{"encoder_arch": "efficientnet", "model": "image captioner", "dataset": "photos with spoken descriptions (Open Images, Localized Narratives)", "train_examples": 101725, "image_size": 32, "crop_scale_min": 1, "horizontal_flip": true, "translate": 0.12, "tokenizer": "word", "vocab_size": 4585, "encoder_norm": "batchnorm", "encoder_activation": "relu", "encoder_depths": [2, 2, 2, 2], "encoder_kernel_size": 5, "encoder_stem": "deep", "encoder_expansion": 4, "encoder_widths": [32, 48, 72, 104], "fusion": "prefix", "label_smoothing": 0.1, "decoder_width": 256, "decoder_layers": 7, "decoder_norm": "layernorm", "decoder_norm_position": "pre", "decoder_activation": "quick_gelu", "decoder_mlp_ratio": 4, "decoder_head_dim": 32, "decoder_fused_qkv": false, "decoder_bias": "all", "decoder_qk_norm": false, "decoder_parallel_block": false, "decoder_inner_norm": false, "decoder_drop_path": 0.15, "decoder_kv_group_size": 2, "decoder_positions": "rope", "decoder_prefix_bidirectional": true, "decoder_connector": "linear", "decoder_tie_embeddings": false, "init": "xavier_uniform", "residual_init": "zero_last", "optimizer": "muon", "muon_scale": "spectral", "learning_rate": 0.017, "momentum": 0.95, "nesterov": true, "orthogonalizer": "newton_schulz_5", "adamw_lr_other_params": 0.0013, "max_grad_norm": 1.0, "magnitude_pruning": 0.3, "max_steps": 6200, "batch_size": 256, "epochs": 15.6, "lr_schedule": "cosine", "final_lr_fraction": 0, "warmup_steps": 120, "weight_decay": 0.01, "adamw_weight_decay_other_params": 0.01}
Rows from block 4 of the text decoder, named by matrix and row number. Rows with one number belong to one neuron. Each number is 128 + 24 x the weight over its row's rms, rounded and kept within 0 to 255. All counts start at 0. Numbers have three digits each.
# fc1: MLP up (decoder.blocks.4.mlp.fc1.weight, 1024x256), inputs 0-85
# fc2: MLP down (decoder.blocks.4.mlp.fc2.weight, 256x1024, transposed), outputs 0-85
fc1.748:119128128103128148128130128169148118148104128114087128087119128128128084117128130126116095107128128182128128156096124117122142112128171102155128126119128171128128113163146128128128126079190136170113144104128128092128114128098128128143118128109128176121118106
fc2.748:148157058109113168115128113095176095092135128172128128128128180128092105118139148128158126096128128128128123133128134115128128128128178157118173141153140143128117080128135097128064128100128128102128128144159177110128128128069157128099128128107128149136128128
fc1.749:158120128147128119143110128101128113123152128105108178127128129146128128102128128128128128128128083149123128126162132128099128094085104162104128152131128128128162083109165141150145103130128104101145143128128133049185078139108128090117114124170128126140128118
fc2.749:130128131112155103147097151102172128119137163083122128128128203112155128112193116158110098147073137101126184110134128111113150074141091096143128101128149164128128128128128159128118129085128138116128128128166107142124111128116179117093128131089153128128128128
fc1.750:128148100106143128109094109071208128128109128128168102098126128143128085120153128128128128128128128111153128143107128088152139137119128163169128097111136083150150125117128106158183116123151119168147128128114168128121144142137132162129128164093171150091106113
fc2.750:094128123158065122128136128128158120088097107162141112145175151128114159161128128099114099179148116087136128128099074162094117139138147117134125131148116108128128090112127128165128128109163186128150161128149128091101128180128085128091161128154155128121128150
fc1.751:105128128128126163128109128105128168169128149150135131128154128128122128110128117128141128109128141065128157128101092128145128157128088094128174136044090164140128145121122128152128128132148114104128128140128128128138128172148143136094103121128149189194046128
fc2.751:175140145117139128128199147128149128126139136128128140091105120105128139097128128128128129104128127134128119128128128167132128138128128128142126151112165128128128103099128128117128164071130128137090128128144128115128128128167128128100091095128146102128126147
fc1.752:128154128132128110128148128128128128170128134096128128091084151155169128120151128128182151128149142151128151090144106141167113119160128164135128188142087151111150097128128128158128099082128113122128128128127128128128145128128120111128081143097128160128138106
fc2.752:104100167156170111086128111156141099144128079128126180127112119097079089128188141136126128136172128133154166113147123109138128136175159128102122115125138148120164114120166152177112124128147128128128117100128128108052135076128171116156106073097098128072128135
fc1.753:136166108128089128128138141124149128128138167128114100096128128128179119128149088128137074142128131109169093128128128128165119120141162109130158128132092093098116139128154128145139101128128084128127128128138128159122170118128147109098169106119128113128141145
fc2.753:149130156127095128144133153135164146102161153150155142143140128107144084082128128178128098128174128155137169141133128146131107108146102128080128128118118130140087128111117149194092135128128136096145147148116120149126128159144128099145128143100114147075173161
fc1.754:114179128128128149147161110128128151162128090161110120146128136128151147134128128174128128128173166141128128154128128126108128102128128128114150128115128102147128140128066188128115128128128114128145084132129087118128165092166122104108128135142128128091154076
fc2.754:111123128128088128136147097097133084153124128128130076128097128155128156168149128141128128087134128121121131128124159085145134165150128126128143128128164085108152128073105128128068151128128101157153106088109159128116136110102090121086128149086098152121128128
fc1.755:128080128149128137119122128128138163121128132076128105106150153151128128128148166088128142065158072154128146142131174100128128128183117091156095137160123156117155113090101161148128149128128144141102178139128137128177097134128128128147128128070176128142128128
fc2.755:116136097111128077164077128164128128128102157074128151117112106163128157137114081118147128092088128093112080168127109193125111120171176168128139155156126099178127146119128057158128119081128128142128137161171128142139128142162128128184112123128128068143161081
fc1.756:173142120084113128103105137088188149177090128128093128128151121170128128113144104156128123128113119110128128128121128167108101105080104128096055118146128128128128154128128141128128115163079128128114153157144111138128112128125128128128104128070176110095128109
fc2.756:139100186120079079128162165128099099122128128148169128128128128128128128134161163127128135128128100114128128128113148137174123128128147115159128128129113105120139128098105087125097128106083128128128172128128128128132128128118182128147128090075110144132128067
fc1.757:107146164110128136128128167128109142128101174119128117128128157128133130166081126143178128128128128151089160128081117135113075124117181128115106128058128128128109167128160151107128128105113128071151107115128127130128091149147128119112135153119118092157128128
fc2.757:108162141114116097171151128189128135096168156107128113084128134146093128122172110164151097128104128107128080128079142172128166143138138122101128140144128128100128128146128077106128152128128164128090128128155128115116114148091105128128139122074128077128128128
fc1.758:152071113133076162128166109128128150089131146128152153152128144128144128112128135128097128099128128128128128085128196102096156128128128128128155157093091128087128111154106098184137161159128085133128095148128167136187109128073113159128128126148104149139119103
fc2.758:174128104131076092111160129160175154094067076148146128138110095100128061128128108128128128152128110148128102128150128195113184146128116128076129148153128128088162128128128128128128132123128107128180120151139128150076142128128141136128128091169117150128114102
fc1.759:102165165128096143172194085128111128135079169155167153118128103182142128099128140080116167144081157101135098128161139128103144157128133128114152125133111157075109152141128100130128181087106128128128156146190109106153128128128109092099142103128128137097168101
fc2.759:128128077108108156158119139102137102128128128144128128205113065130110181095107128149128078103172101128131170113145082105128128128093139145093124131106154138149107088138167098163128136097114128128150143128176154137133178149119105129135091128113139128128135137
fc1.760:090128120128155128128128136121128109128087128139104152128165156103128105100117128098128128102167111169165140137128120149142088158128128167208128116133163128118130178108123166120124154076136168159164128144128140108074128153089108128145122155128128094128128104
fc2.760:128128128098128128097128128154136102165128118117144118090113140154128103116110168082128128128128144128128098128155165122114128094111128148107127103128057128155128128164128102164116093165128128122115160095177125128140151101128195187122163128128128128128093128
fc1.761:093099152100154128128128128106143128128128068145119077103106174128159100112128128147152153128159128155137129097119156106128141128109109170178120101080128128123133167137114128128153107104145128111128090079106128149150128152128128164117128114097142128148128107
fc2.761:120128128101113141102128121141108155128128167084104162138128128192128153164131090149110145160184146140128176124120128101128091104128180156128173126128160128097128112128128128109143081153128143128113173175128117169138172112101112128128128108145128091142118135
fc1.762:128106099094155113128128128128157128128086128060140127115141165173128117173166128150162158079150128143148176128128094148087086171128085089132117140128098128128128159104144128128128125134139128114128128135128128156128153145151128128128128128128116091104140106
fc2.762:125127128128127095128128128092112098137128075126128128128118098110189097091119083157144101128140128128170106081128123143128076102174104111131107156128117128128128128147144135125125162121103075142103157148152128078174176114118128128128128099128128139128096128
fc1.763:083137137171128116128128091125108177147128128128116128128128128147128083128097150128152099077172163106171117137167092150151128098149147128103128095128128093142151142151179128163114127128125097114128102141122162074191100146123128114137128147107164128128113105
fc2.763:128100128126167098175198128144128140119153118140147128129145128137128143128128128101134111131066129154128138149122080100128145120128188128097135154107151164158165128128152144138131128122163136132105128098158151191152164092128175151145104137124145117128118128
fc1.764:164128128157128128158128106128123122111128122128128121120144181145185096128145128128128190128087128101128112165128099128102128128167130154128128128148205155166069128149128144158128100139128128128128128128128071128128105119128128128114110115145173128148141111
fc2.764:128128101145128128128128091115113136143122114128128128159083103103154128128147128123128161128111083194102165098120128122128128130128146089169142141128128160103163140117128135136126099128095128130128157133108128128128160157128128149128128128128115105176163135
fc1.765:085128092162110143128124145128074103154173128093078128112104098128158085139187128156128128128085137103156149128180152156128100128115142116109114126128128120141147116101128109109153138130128146117163147144142128144097145092086154085107147144098128101120128128
fc2.765:128158166124128121114116137128128128157180128133117108128147107095128120128131112128126087102164128155131109128118087102182128155144128155128111091133101104104097102160128081128128105153135128119110075174099125171128119128104128135128168148128094211102118149
fc1.766:146147128159128104157128169107097128128142141128092100128136100141108120120113114074079143146128146118128086106113140082130128059142128160128128136128128156128102188140128128128107145128165128107119171135185120129158149099106094128129119157096128093166106162
fc2.766:140099128102128150123162074152110128128082130128154177128151128106112153097167128152128128092175130172103139130134128098102154152136141124128152128128204119141135123114169090128128128094089123102173145072128128104112146104150128143134141148128128128146128153
fc1.767:128128128094155128153104128114119126128161172083119140113128083144128128128124099142093126145128105142105128094153068128109106100095128151114093096128128128103152167128177128171125128128141076128128066106166153128137155160144128134128157118121128156135128143
fc2.767:103128099102148169163128105096082101128128115128128128128111172131128094128128140128144184128163165128128128093151145174134128128134099101128149104139128089093159083128164123128147128136120109157128156148193159169128128128096128082128107102128144141128128161
fc1.768:128114128104086154116151117128123117093183162096164166121154105145145107117086128128158120128128140128128154093128128156128128128128128165090145142090128128170110128128121128128104128141148128145128094093128116128133106142103165128128128133158128143146143128
fc2.768:093129118128135144128156110117151170145134157042128128128122100161128121112123128144109128217128135133140133118160174128077128128090158108146136166082128113128128112130128087140075103084128161128146128102155120165128096128133128097128128115128153128128085137
fc1.769:154104082140161128101110128138078115145120078145111128128113113155147124095128128159185155154075128120142149128128119128129083118128129184128128124159115128128103110128100097159114128148081176157114120150144091148156159162128122139121105099128128107143128085
fc2.769:150121155163126121145107139128138128128109128128137137128145114128156143128128159161118151142098189101128138155103129128127063128176066109131134162157141101128119167090160128107150128098128102128128187164110101128091128074092131162181090088175131127154128097
fc1.770:128062128145122145166113188146133111159145131128128097128118112108145166128128128097103128128120142149096146128128170128164164128128151168128128110128107128123128128128123128128128162142128134153115118107088112128128110117091110081128105133105141139148147124
fc2.770:128128147175120152191138124147123154105128124110150126110148159128128112111149101083128155100128074139128128128142128149128128093128143089148128177086119109107119128081128128132124107118111108121115128128064103155121097128128128130128128100128128147152157128
fc1.771:176101156128140122128159157091128157128148114168147097110132080127122128134140065130128098151104062128128103159128140128123119146106126176106154071140128128128146113121151149118102124102128145128086067155128128146128099117128128137169144119096096144157128155
fc2.771:156137145128128150119128144128085106149128141139087128157117147171159154087121128111128128128161128114129136096128128128098128076137104070166166109127112081086104128154093143128102196137082164130128148121160111110128150105116151138168128175136128099150128128
fc1.772:128128128148107103114111115100181113128116128149150185106128128098159128173101138128115128088128128128128128145164115152156128140147114145110106101117128128158122128092145114096128134082047101097110127104128138106128185178076122173115138169128128099092128128
fc2.772:127134141156128109128086128111128128172128128134162157127109128128161154115128128128158095067106128136126128124128146128128097119128129128058128094128119065083128161156100147154143128129095168154186144128139119095128142146128128128151128190128128128081169128
fc1.773:168128134142128157117085111092147152112105114097087145084128066091148126150087128142128100152120128100128078128122138128095115152153130171114157128128128128113106174101135128129171081137128159166178107144110165128092150128163128128072179143078128128102083093
fc2.773:091128184116128155128128128187125106128142134148137131146128128167128102128139128105128128096128090128128128144147153128119128167128090101108128092128064128128152100193128128128120128159150118107128128118147128106072157128077136095142138097114097128128092097
fc1.774:128090098162110123111150094128128128102128142083158159100114125162128096174145128114119100127128128128116163121128163141160102066119128128128167128128128159142128149093112137128157087102091095157086150087126128169128128105064149102087128127146128117120128109
fc2.774:128133128144147108151135128096128099159122159121140128102103098128078128088112128108097153142155116118105128173166128153123109128128128128118119140167128143128084117128128152176097127128128136090160170128128091128114108128161077107128172163128111126171108128
fc1.775:098107128105191128122114169112119059128128128128145172158161128128128076128128103129155128128131146128128128128140146128128115148070127095170119147128128154128128077083128110139088128101128128162151128111132109156167092128159099140128128140120162138103100154
fc2.775:186126121128161128146128128136163128159128128150128128113122128097128092128128135137128103134147081128167128143132089128087154128134128087091128095136135128150128128140080120128096121128136132131128112150090116074153128134081128072087128096111128128116109155
fc1.776:157124181112146114128128128134164136128128128090129128158128128098134128129128117141107170099130087128083151128108141175095091110128117130124128084169128147147077128148140128169154128142128092110171092084133128128118139157090128128158128141118111092160147101
fc2.776:141128077128140101130128099180128089178128193161111084100111105161089128128094121094128177128163154153128109126122128113150151153168140128111158128100113128171146179098128173128128128175167133133108128109146128156125141126128136157128112088118130115080128081
fc1.777:128157193128128135148128114128134142150147125128128154092154167128128110149105085123157147128174128099128099139111158112087158154093143128134069108168094082103128178128089128129128115128128128128159128104128141146128131103149140118089128114128154128115128114
fc2.777:128128153141153128089147128142128132124176179128171066100107115087113117090130083110152111105103135140125128108122110108160117128128100128153143162189155156177128115155172129147179128146161136136128148153107151144073073128106153116073175128150094153133128113
fc1.778:099129115162117118135095128128073128160128096128088093190128129122124128119117130155111139136135131125150106104100173160141119119137110128128123128112128147128117098082119156128162128150136135128128100128128113092128146185138161170122105108128128128101083071
fc2.778:102128128128092152135121094109108118111117128104128110128099101108035128097128128088156165161127086128128154128128128128142128099128128139095129128128157092095161164119160140183133173128135090177128138146113117107159123128147112128045179175110168100086162085
fc1.779:093153128153058128128128185128088141128155106150128128121128140141162091160174128136128119133128148171123128114128092128128128107160136155078133104096142123174133145128160134162127121134128106105146113172121139128128167165116078093130120128128128128094099140
fc2.779:160128149094177138128128128126121128113099137093164170128080137138096135128104128103128109128128128123112128128128076098111154148128143118128072128153128063090150094128159128108128100169155114138119107128155128125085128106090143118128142122137103100153151149
fc1.780:113160128125072095128094096128157156137128145179121128115146090146159108121098081128150119128156128088149084075114100128120117128147128151128152128126128118194139148089095133092118128128130107134128130109161094124157130116128128143198165157115155152069103134
fc2.780:128128109099086148128083076157171114102135141113160119151121128099125111163157170156125128111168091094093131164128128156085145157107128178123104145108157137096153158095128144066128128150128129137078148128128151183111133145169151136110093101129128140162138128
fc1.781:128144119130084128159165096093183107128105134111153128128128142157128131124195120173116128107185107083128169136128108161098143098077189100161128106109128128154134075128145146128128128135105128089128128147128105128128126097128110102128101142158088128170128128
fc2.781:156114095095173139089128128160128128091128128162120150077092168128152097166176088143113128151122140147128128128128183119128128128128128128157142139133088137073128128128150128147159154101128128128128128144145093098129151110128093128128178087168117128128128128
fc1.782:099080152157139128128128094128128098137142128115117145093104128128168154158128144152128175112102128128165121157102114068091151083121148128128128130094097140108128098107094077132126128127128061128120128111128099154134125128157153187124169129101128154128097144
fc2.782:128144169169128128128138128124152128128157128111091163109099128159100096151128092129111142081177183128128128111095121105128128128128098085128091161128144106128095144128108155107122150076154128193163128145177122111128206128128134165116104160115150131108119131
fc1.783:128128080128128128128142117110141139123128111128100096082128172149160127128124093132128128128106074148105138123084095128114128128128128163161146154128183128133112128096123118106128128098128126128158096125101134121128107098137152094153100153128162185142154115
fc2.783:128114136076101126141164108128132087113128202128125128128128124133118142128051128142181128120109097175097128128196115153128101135144098128128128112145124104134128148122128128134110165128095120128128150132128165128142114146122128128128138127128149095148109118
fc1.784:107089128128108115105097116107095173155143138171112136137150148064115108128128161131110169151137082128128128128109118084128168095128143128148090091128128128162101128192080144073060120128114131134145167128104128167149129128128148128168124128128181128128128090
fc2.784:185112058151119128128162119128145128173121128112128170115106128116103085122150128119106119096144148128165111128170090151107137128128117128164097167091120100140128138139167128086128128128155128146128150128105123128152136077139157140128057127114113128155145128
fc1.785:128095113128128117161107132128099099128128162109166109112121139128085111085128147128100098128128064089134128164083147142115111182133109174086087128140151104128178133128112172125108154145111117155128128149124183128128143128148128161167150123128128129179130131
fc2.785:128155152135134096117147135157096097160091154128114160154128081097166103122114128128128112069109166128088128128128128151109156128128094124145181111118128072128098144128118123092128121158104159105128098106124128128110128156179128128145105128128144120119128098
fc1.786:128128135125114140168128093104107128148094157093112133089108128131121128152128135128128128111128145128119159088128106128128128112115128123128128117102128128102119077102128124151128128128180089164152128128070099177111183112128115107067106122119128103166121129
fc2.786:142188129102103158128107103160128081088128100098128107128122168128123172104134128171147098130128059166116162128128128128116136128128128121128147082157128128165159128120128139179075128121128094128155178138146128117128145106071128124176099128148097128168102107
fc1.787:121082117155096141128108122128122169128128169141138180116128111111109128108161169128153128128128138128137128128143143110172128092097102098128158128072136128137160128109128165116181162129128174139074077128113156094114173128152142128120128128112128121128158111
fc2.787:144128164128119128122128092101128089128160128139113128142128171128122096100071142128156102128128106128136152168128159115131097166128162128098121097128182128107083128128128104167110128140128164173128091128128159128091091122128128128087199128150157128100128121
fc1.788:128128116122100151127105115117118110098148128081128128135128106138138092118135138100138186110157140169128082128094145174128150128161128167128128128129117168110128128128109141133087121131128128123176128119128097115167152143128109068137088086101128091119128096
fc2.788:123128204106134127128118165120088128163121089147138117128180107128085128128073104082197153122099128167158158128101129114100128098076174128128128083153142130132127128128128077120111119167131146113128100141081128105130153179076100152128128089128169141141146128
fc1.789:091106066133157128079128114128128079170128161122108156089128098145144145139166151128143111111151128142152150128108128084128128153088115135095145128156128152115103111106104115128141121177128156124152141128128109146143178156091128107113107128128128107050179135
fc2.789:140137097114135129152102149119128122157128128174128078164128108125141126104128167094155161172094145115128128178082133144128128174128123179160128165077135108140101078128165118123065144191128108128128100128152084118166087117112128123147128128144112128128154088
fc1.790:128128076152128118076128092119105156160165128128089148098128150097108146128128158128128128104100128128128128127121105128128139149117128118112158115128128128149166187138136115112091111126138042105147166128105103141143126128128082103128141136147166160090149125
fc2.790:126165163122150128149146150131138147178150115141107128109094128160125128128138128106122111103135137099114116167101122111132150069128128156128140169116128152112106103110104111153128156128134143096114100115122116128159091121140144109176168128115128128053128162
fc1.791:124128080128198107100171127114116118174091146104139114128128128096088128080128128128128102169158128129128128128128128128128195137111156128128098128139107128160128109104128119128110148128106151138082146161165144135128129142140079176173072108112133128102153080
fc2.791:153128160147128128171137064128110067096128128128128128128128139128167128126128102127080153105126128174151153161073128128079115128128113111149160162128107128128174128146128098128128128143115180128128112124128117104105070154124164116175104133149128194113128137
fc1.792:096124128140101128111128144123128129104176182103106168097103092128128087118174128178121124123128128128100128128151083104128116101166121083126139149128191100123178185115108116116128127137161099118145082123125198081128128118134102110128128153084145128143128128
fc2.792:128122147095112091128096122124128154131128163148091112120148110139070150153128078140119115112093128128119128191141071168154150128185153172109107128128094141128125128092128128094152120108128128128115128098134166154120083128140156142110149166112120134089142128
fc1.793:160128091200072122128176128128135128177120128087100116161128152128181124147095128075128134153127128128128167131140128159102110128128092120136109118128109128103128149128145159119146113126128131128109122107139081126104100159114131128171136128128153179141158128
fc2.793:147128128192144156126180128161176174125156107110173165128090128165157128081097115128149094124156111116084128140126128098128118157092159092128135146128144160144128096118128128088115155091147148158092182119128128128128102128099113143128141186115128115128128136
fc1.794:103079138163128109194080148161083150116110132088128154132141162121128148140136104142128128151157128101166128178128094128128103087118128090158109143080119128140128112128146136152128128141095119128090135104128150090192152144108149084105117164108169148128098162
fc2.794:135121138128094112133128130128128089128128135113174128113168138101138128128155109158128077112128114128128104132118111220149135090148086128128120128108093157114128154172153162113164179140128105116169099170128128164137100122140128128115146118128092170164128128
fc1.795:128135156163088128116086128154164123207153093164164101128128128153107117146128161144128175172108078111086128132140089173128114158128130112128128121171131109189128128128112101142146116139156128092128128107104083131123153138168098165151132110148113117122128148
fc2.795:114128116117164139139128147075128128122128119165151142109074133071107128152144107103128163128128105109112116093128090128128137129128128173157135128145143194123071113146128102128113153102086128128117113179123128117153096128143128112145146158139108128128141118
fc1.796:128095196145128128111128126110117149128104100117080141105094100140157128097155162120128128145128128128153086060099152164121139114131128138112128108166128126128102100126112076099147102151067128124127189139128104132128134111146148099135113103123152128140128110
fc2.796:102128104128128128087154174081128115128141123096105156142119166101156164128128154151118128118130128092094128128112163128097140112128150144101163128148176093153112164117141080099147046128128162170128121116181128105128128165109113115109083103141135128152146117
fc1.797:126108152124128128098083178151056112106128128128128139083119157097151128128114128087198110128128101096145132175132105116083109128160162170121128095113120128090121141118128128144138165098155157121128157097109128163112128128155119129131102058108157108128079076
fc2.797:125104101128116128128128128084128128128159172174169128120144128163148112138128171138130147128128107128142149172118158114172077128128128121119104128141164097128162149123128122164128111089086199128094132128116133087103108126128104151095134134128128117128142140
fc1.798:165155134143092085159128128115109128124163117150114136101128103155150078088150099128087128128128152128128143128103128128106128128069159128128121128118093138128114130132123128128128128128059151162128148128133075128134139106137130128170104127154128172165107128
fc2.798:128098128128128128105145157128186128125166111111126146128121180128180114128146134164128187097163132128098119154124153128137157118119169134090149096128128097119155128128150076128118198148145137133128105172128128142121172088128128152139128102128128093109128107
fc1.799:159124146128102119128128128146112109153115161128128162100153070167078128128148126109128153151139146097145147108174128138115141128174152128094108122128128156160160128128128159156125138099128154100091157100141102128108143104128128128128112097164079111140148155
fc2.799:153140126133108128128138151079150128122139128083126128159128128143142138112093114161100094164128165138112128127128073107077079094156101128128128135102128128110114128168112128128136162092129145133128158128128128081128071164129128128128128128102072083141123128
fc1.800:126167128144128128152097101156182093107128140128108143096120141149128127124128085128095128109128109128126155153144151128151128128101128131193171131151147074127160097111113133148106161128166124128179151100102119169128186116150125090139153085143095139128128128
fc2.800:128106124161152114101145198120158128119128128143121185135128103139131123085109091173128128136108106122151128122109128103189128128078084144128118128158128128165128092128104118133166128128078101128111155152145128076158128128128121136093102128096133128128083128
fc1.801:155128128113128116154130128098155128128077137111128153083066128112116128128128131145135128120176128167125126128128128125088153134128128128128146160117178128128137094127120128132110128138063107081182128145170177142140128128144108149128128107128135170157135081
fc2.801:128095077128183193128154128083128165128140128113163128128114135120128150103090102098092159151115128128142128128111154128143119128070168139128128194119141142099128128128089128152100128131128093182164139164135097123169121149128124158075128122096105128128089119
fc1.802:172123144128133128159104163128128096149154090157142168128171128128128086126128128078128082148095111121118158157157128167128128159175128094089136101153107104143128128101146165160153128128128122165128128088128128083144128171143116116128128134110158122106127111
fc2.802:128128114075128128150194128178160140128128128143128128115106141128109128128118168128130128128166166108116154128095138135077128128089111128097149149121111145145163107147128154120147102144086128102128141128128092158128128110099135110147156101128117151143147101
fc1.803:128148128098144128122095128136118110165128128081156128151128128095116112128163169167132128114087147082167082155141161076147156158164128128128094095153128143128128117120078128134092168113076141128171127159128161152153098175085137167128147128128138201146128146
fc2.803:128172128087094097086128124154110110088128155086128128128139078122128107089097118160113146162128108136164128112089107116160136163128155130130130128128128112128128140146097114158102128125116128151132128172176119128128113128134167145177128151144176161096164134
fc1.804:165128128165110165172128104094117088119156128128116128135128150128078095169144128128108134155117156128080150155128128114112091058128109121097128123120120156150128128109129161128128152096128098128128149166120107137149128138097128176159112128111128099128153128
fc2.804:128141128111128117128114100128158128170128119128145128128128108104097128128128139092153128153160164128128079150128128128089128172128128073081099121172140109128128116179115108114128147152185107128128128128128124095128128100128128113146128128145128133186153128
fc1.805:128110112122093128144102070128145154128130123128170128128127125093118142149128113078106128128161099155156105145118105099128098111158128106191106187089162128149128128128089151126092143128182147124128103130120146163128175142128109144128154137128136133152142128
fc2.805:108115107090086141140171168118076130128145105132143151109147158128123165109115091144128128128128155136128158103108145139128128128128154140113128102128128128128133128128128141077170172145118097104128128128144107108147153128128142120108101128133128135128128128
fc1.806:128128128128128097128128128084140127151129128128163128077128146128080164128171120121143128147099174128128128128102128132091104128172128085079133044128149128122090128159151099128152128128146128104128103174128126128123166140128125156112130099160128111187128184
fc2.806:128128100160133165142128118104174128135120174128079127108182128118128111128128128115146157138128117112128128122114128128128117128097145102119153141154128116128128128107104108187107114128128145099088085087143128113140128090128128137140081128149102174103128086
fc1.807:105103126108111163183128135101123145128112099138142128153128128128155128160128184128128166128128128126175114128138187119117116138073128128139198109148063165108150080143097128114128128128163089128085163128161100105128128133128098133111075150105128128128147081
fc2.807:085136145128118145128128158106129104103161148118050105126128128171118109128116160128128109075128110165128141169128128128122164128138094128114128148128106109204130114172093128140100087180174119179128123181128128142131128128090104155107142139128128152128088147
fc1.808:131118151128093116137128109116108120128131128141152132141169147132142128115143128101135129153066128128144060160128128136129128169113102097128128117163148157210134128128163155088107134157142140128142096156109113143128077154101128171175084105153156115126155154
fc2.808:176103128115161133120086128130079128117123133095128128128079094144137154112133111091110115128111150089114119156128145094119123109172186105145110121128171128049128106128128128128080144138159127107121128168128147161086128125106153097061148128128142128128128178
fc1.809:098115161096084099116110190149150128150140128148128093120128128099128108128117100116128080128135128141127128115148128124167128159099091145109144135094128149112116128128149128090111094124078120128155128133145135128176156194171106157149128104119128100169127156
fc2.809:098128173108128102104161129128128110128128115124167115128115137097095128119102103108128128110128117150151102137112128074139172157135140134124128129164185128128146165128112109111076128126128128128114161144094146110113167139174117078164164118099106120154128132
fc1.810:128138102119128118110110118154128111098167093146128148091128128107166164095144128179187128128104123128141105121128128078093139128128165119168128100152131104127128128092095128128142098103128152146176119170104128125116165123078128148155096092099128166123128128
fc2.810:183128128069128128121177115096147098128128137152145100118135104106166150117115128138109128128140166128153101128094128140128166128128118151146141113111195135150174133113095140138096122104170054128154144112124147112128128154173111128120128150170151128138166147
fc1.811:137128143128149143128095160105128128128128139128128081128153128090165115130153118101124147128095138154046128168170141196075105104066136147100099128128128087128095128171092112055128143145128128113132133128128161100106128134131149115130128128128128123167137134
fc2.811:119115121150128155138128128128144106139157102128124164128100128181112118097137115128111128132128128126175128128128070104128138139101128097128157133166141128128148119138166088186128128128114080128128181128160139128095128158140117110102128128100149128098158093
fc1.812:128128128128151128118168128092126142166091128113128156120109123128128128164162128128105157108142113145055077128128130128145128141150134150153077132128128144111128131129174134095149072117167151128126096149128156176107128101128128128128128125104128128168128115
fc2.812:128098128128128128167128130128131153138108131141168128128162128187153093099128142118128107138061160158115128160129128128128128051128118144128098128082134090095095128128109128106128127109128128154128145146128144128143128138164080128140155136128144091159135126
fc1.813:082154131102128169128128128098078162148128094098079128112111128137128094099142148168154128128140122109114174128128158128060128107128139144128153124113147116111110117128128129149108128112157103150153161101149083163128152144153128155146102128119153128128184120
fc2.813:106084128121158084161162087096126128128179168113134135128128128128128088155128089149097128108150128138167128107128135128087090115161094128128101109062128128147123169167177144128096132128138145136150128128104171119096142075128169128116138128102155127128128106
fc1.814:173128182128098147096104128110128113128132128094118108150106103142126114103141128137128131128097128088128128147164124101149128098178112128100128075158109128120121110135096109098101128131128128128123159128114128128150128125105071113128110164175128128153128162
fc2.814:109128144154137128128128128108159105128089158128093107157128175065098129172098128170128106154157145128128128128128128166152133128151128058167128107110127123115106094148154128187128169149117096098128135176128100113138101128128205128169098128128128128145097118
fc1.815:128128128141089128128175117128188102134128109083128128099128163189128085172099170128128128128128128146160128125128128128101168081109128128094166140122095125089128106128131109160128055128154154140110113128073165121095148112131104150128159185083128128128105165
fc2.815:128055071143155128128095138105150097110128123134140112155128108134128130128118184081081128128094146122148128146128170154153105044128084128149158133140153128110100137128105128148177128128088102108143107168104143109098128103167106128180128114136099128128142127
fc1.816:128111128138128136136156154128172154128117180147139128068160147136107128101150120128179161068128128102128149090101145131121111171143136093128123084128142124093145100091078088128121128144058143095128128137125114126153126116156128102128073107150128146127097128
fc2.816:147128087107128152128128128128146128155170143128155123133128128139141128128141141182155128144113143107116111138128098084115128128128128085108128104115128178150128132114128075104128141142128114088116195178104128128115128167128149201160110098128096115111117128
fc1.817:128151123129128107128116128104128098128128108161148128135123128128128145159136128166113128128131128128169152154139146139128128185128082141128158139127098140096155117076128128128128128182128109138144113099140128112168128143139120128144153137128138125124098128
fc2.817:095083128128197119146080128105128093128144128128092164100163113088117128083154129118104092135128128128148172109096110177128173120165128153128131101101129142106158158140168157161128158128127102128115115130138143111128107091128110144128128114075112135128128128
fc1.818:074141128128168161128109125107083128128113121117056110128157112128150139097105081088152128089128107133128128142128088146164149173123115115097128104103144121163103166160077128128097141094128136101095128158171148131128155146144128098082111128144128115137158128
fc2.818:143116146105163114106128128128108156132128128144177128118097128128099108128128128140128110116135149092106128140089128079128103128107148115088161152129100161116142093137103116182067128144133090122085131195145078099102132128128128144114128128123142128139068101
fc1.819:166131128128116128131144128128128153138117128142186128081128128163128164115128128128119188114128108158175109165113153113112128128128079136128096121189128149121105128099141143130083128128099128137091128181098131177137128128128128152155128128095160162128102110
fc2.819:087147128159180110112128109103151104093128152128128180128128117128181080148146132128105079128128128128131101116151128121103152128131128131102128156166155154128117128128114141149131128147128128136155150105137128095126128170128155110128120136188124128161128124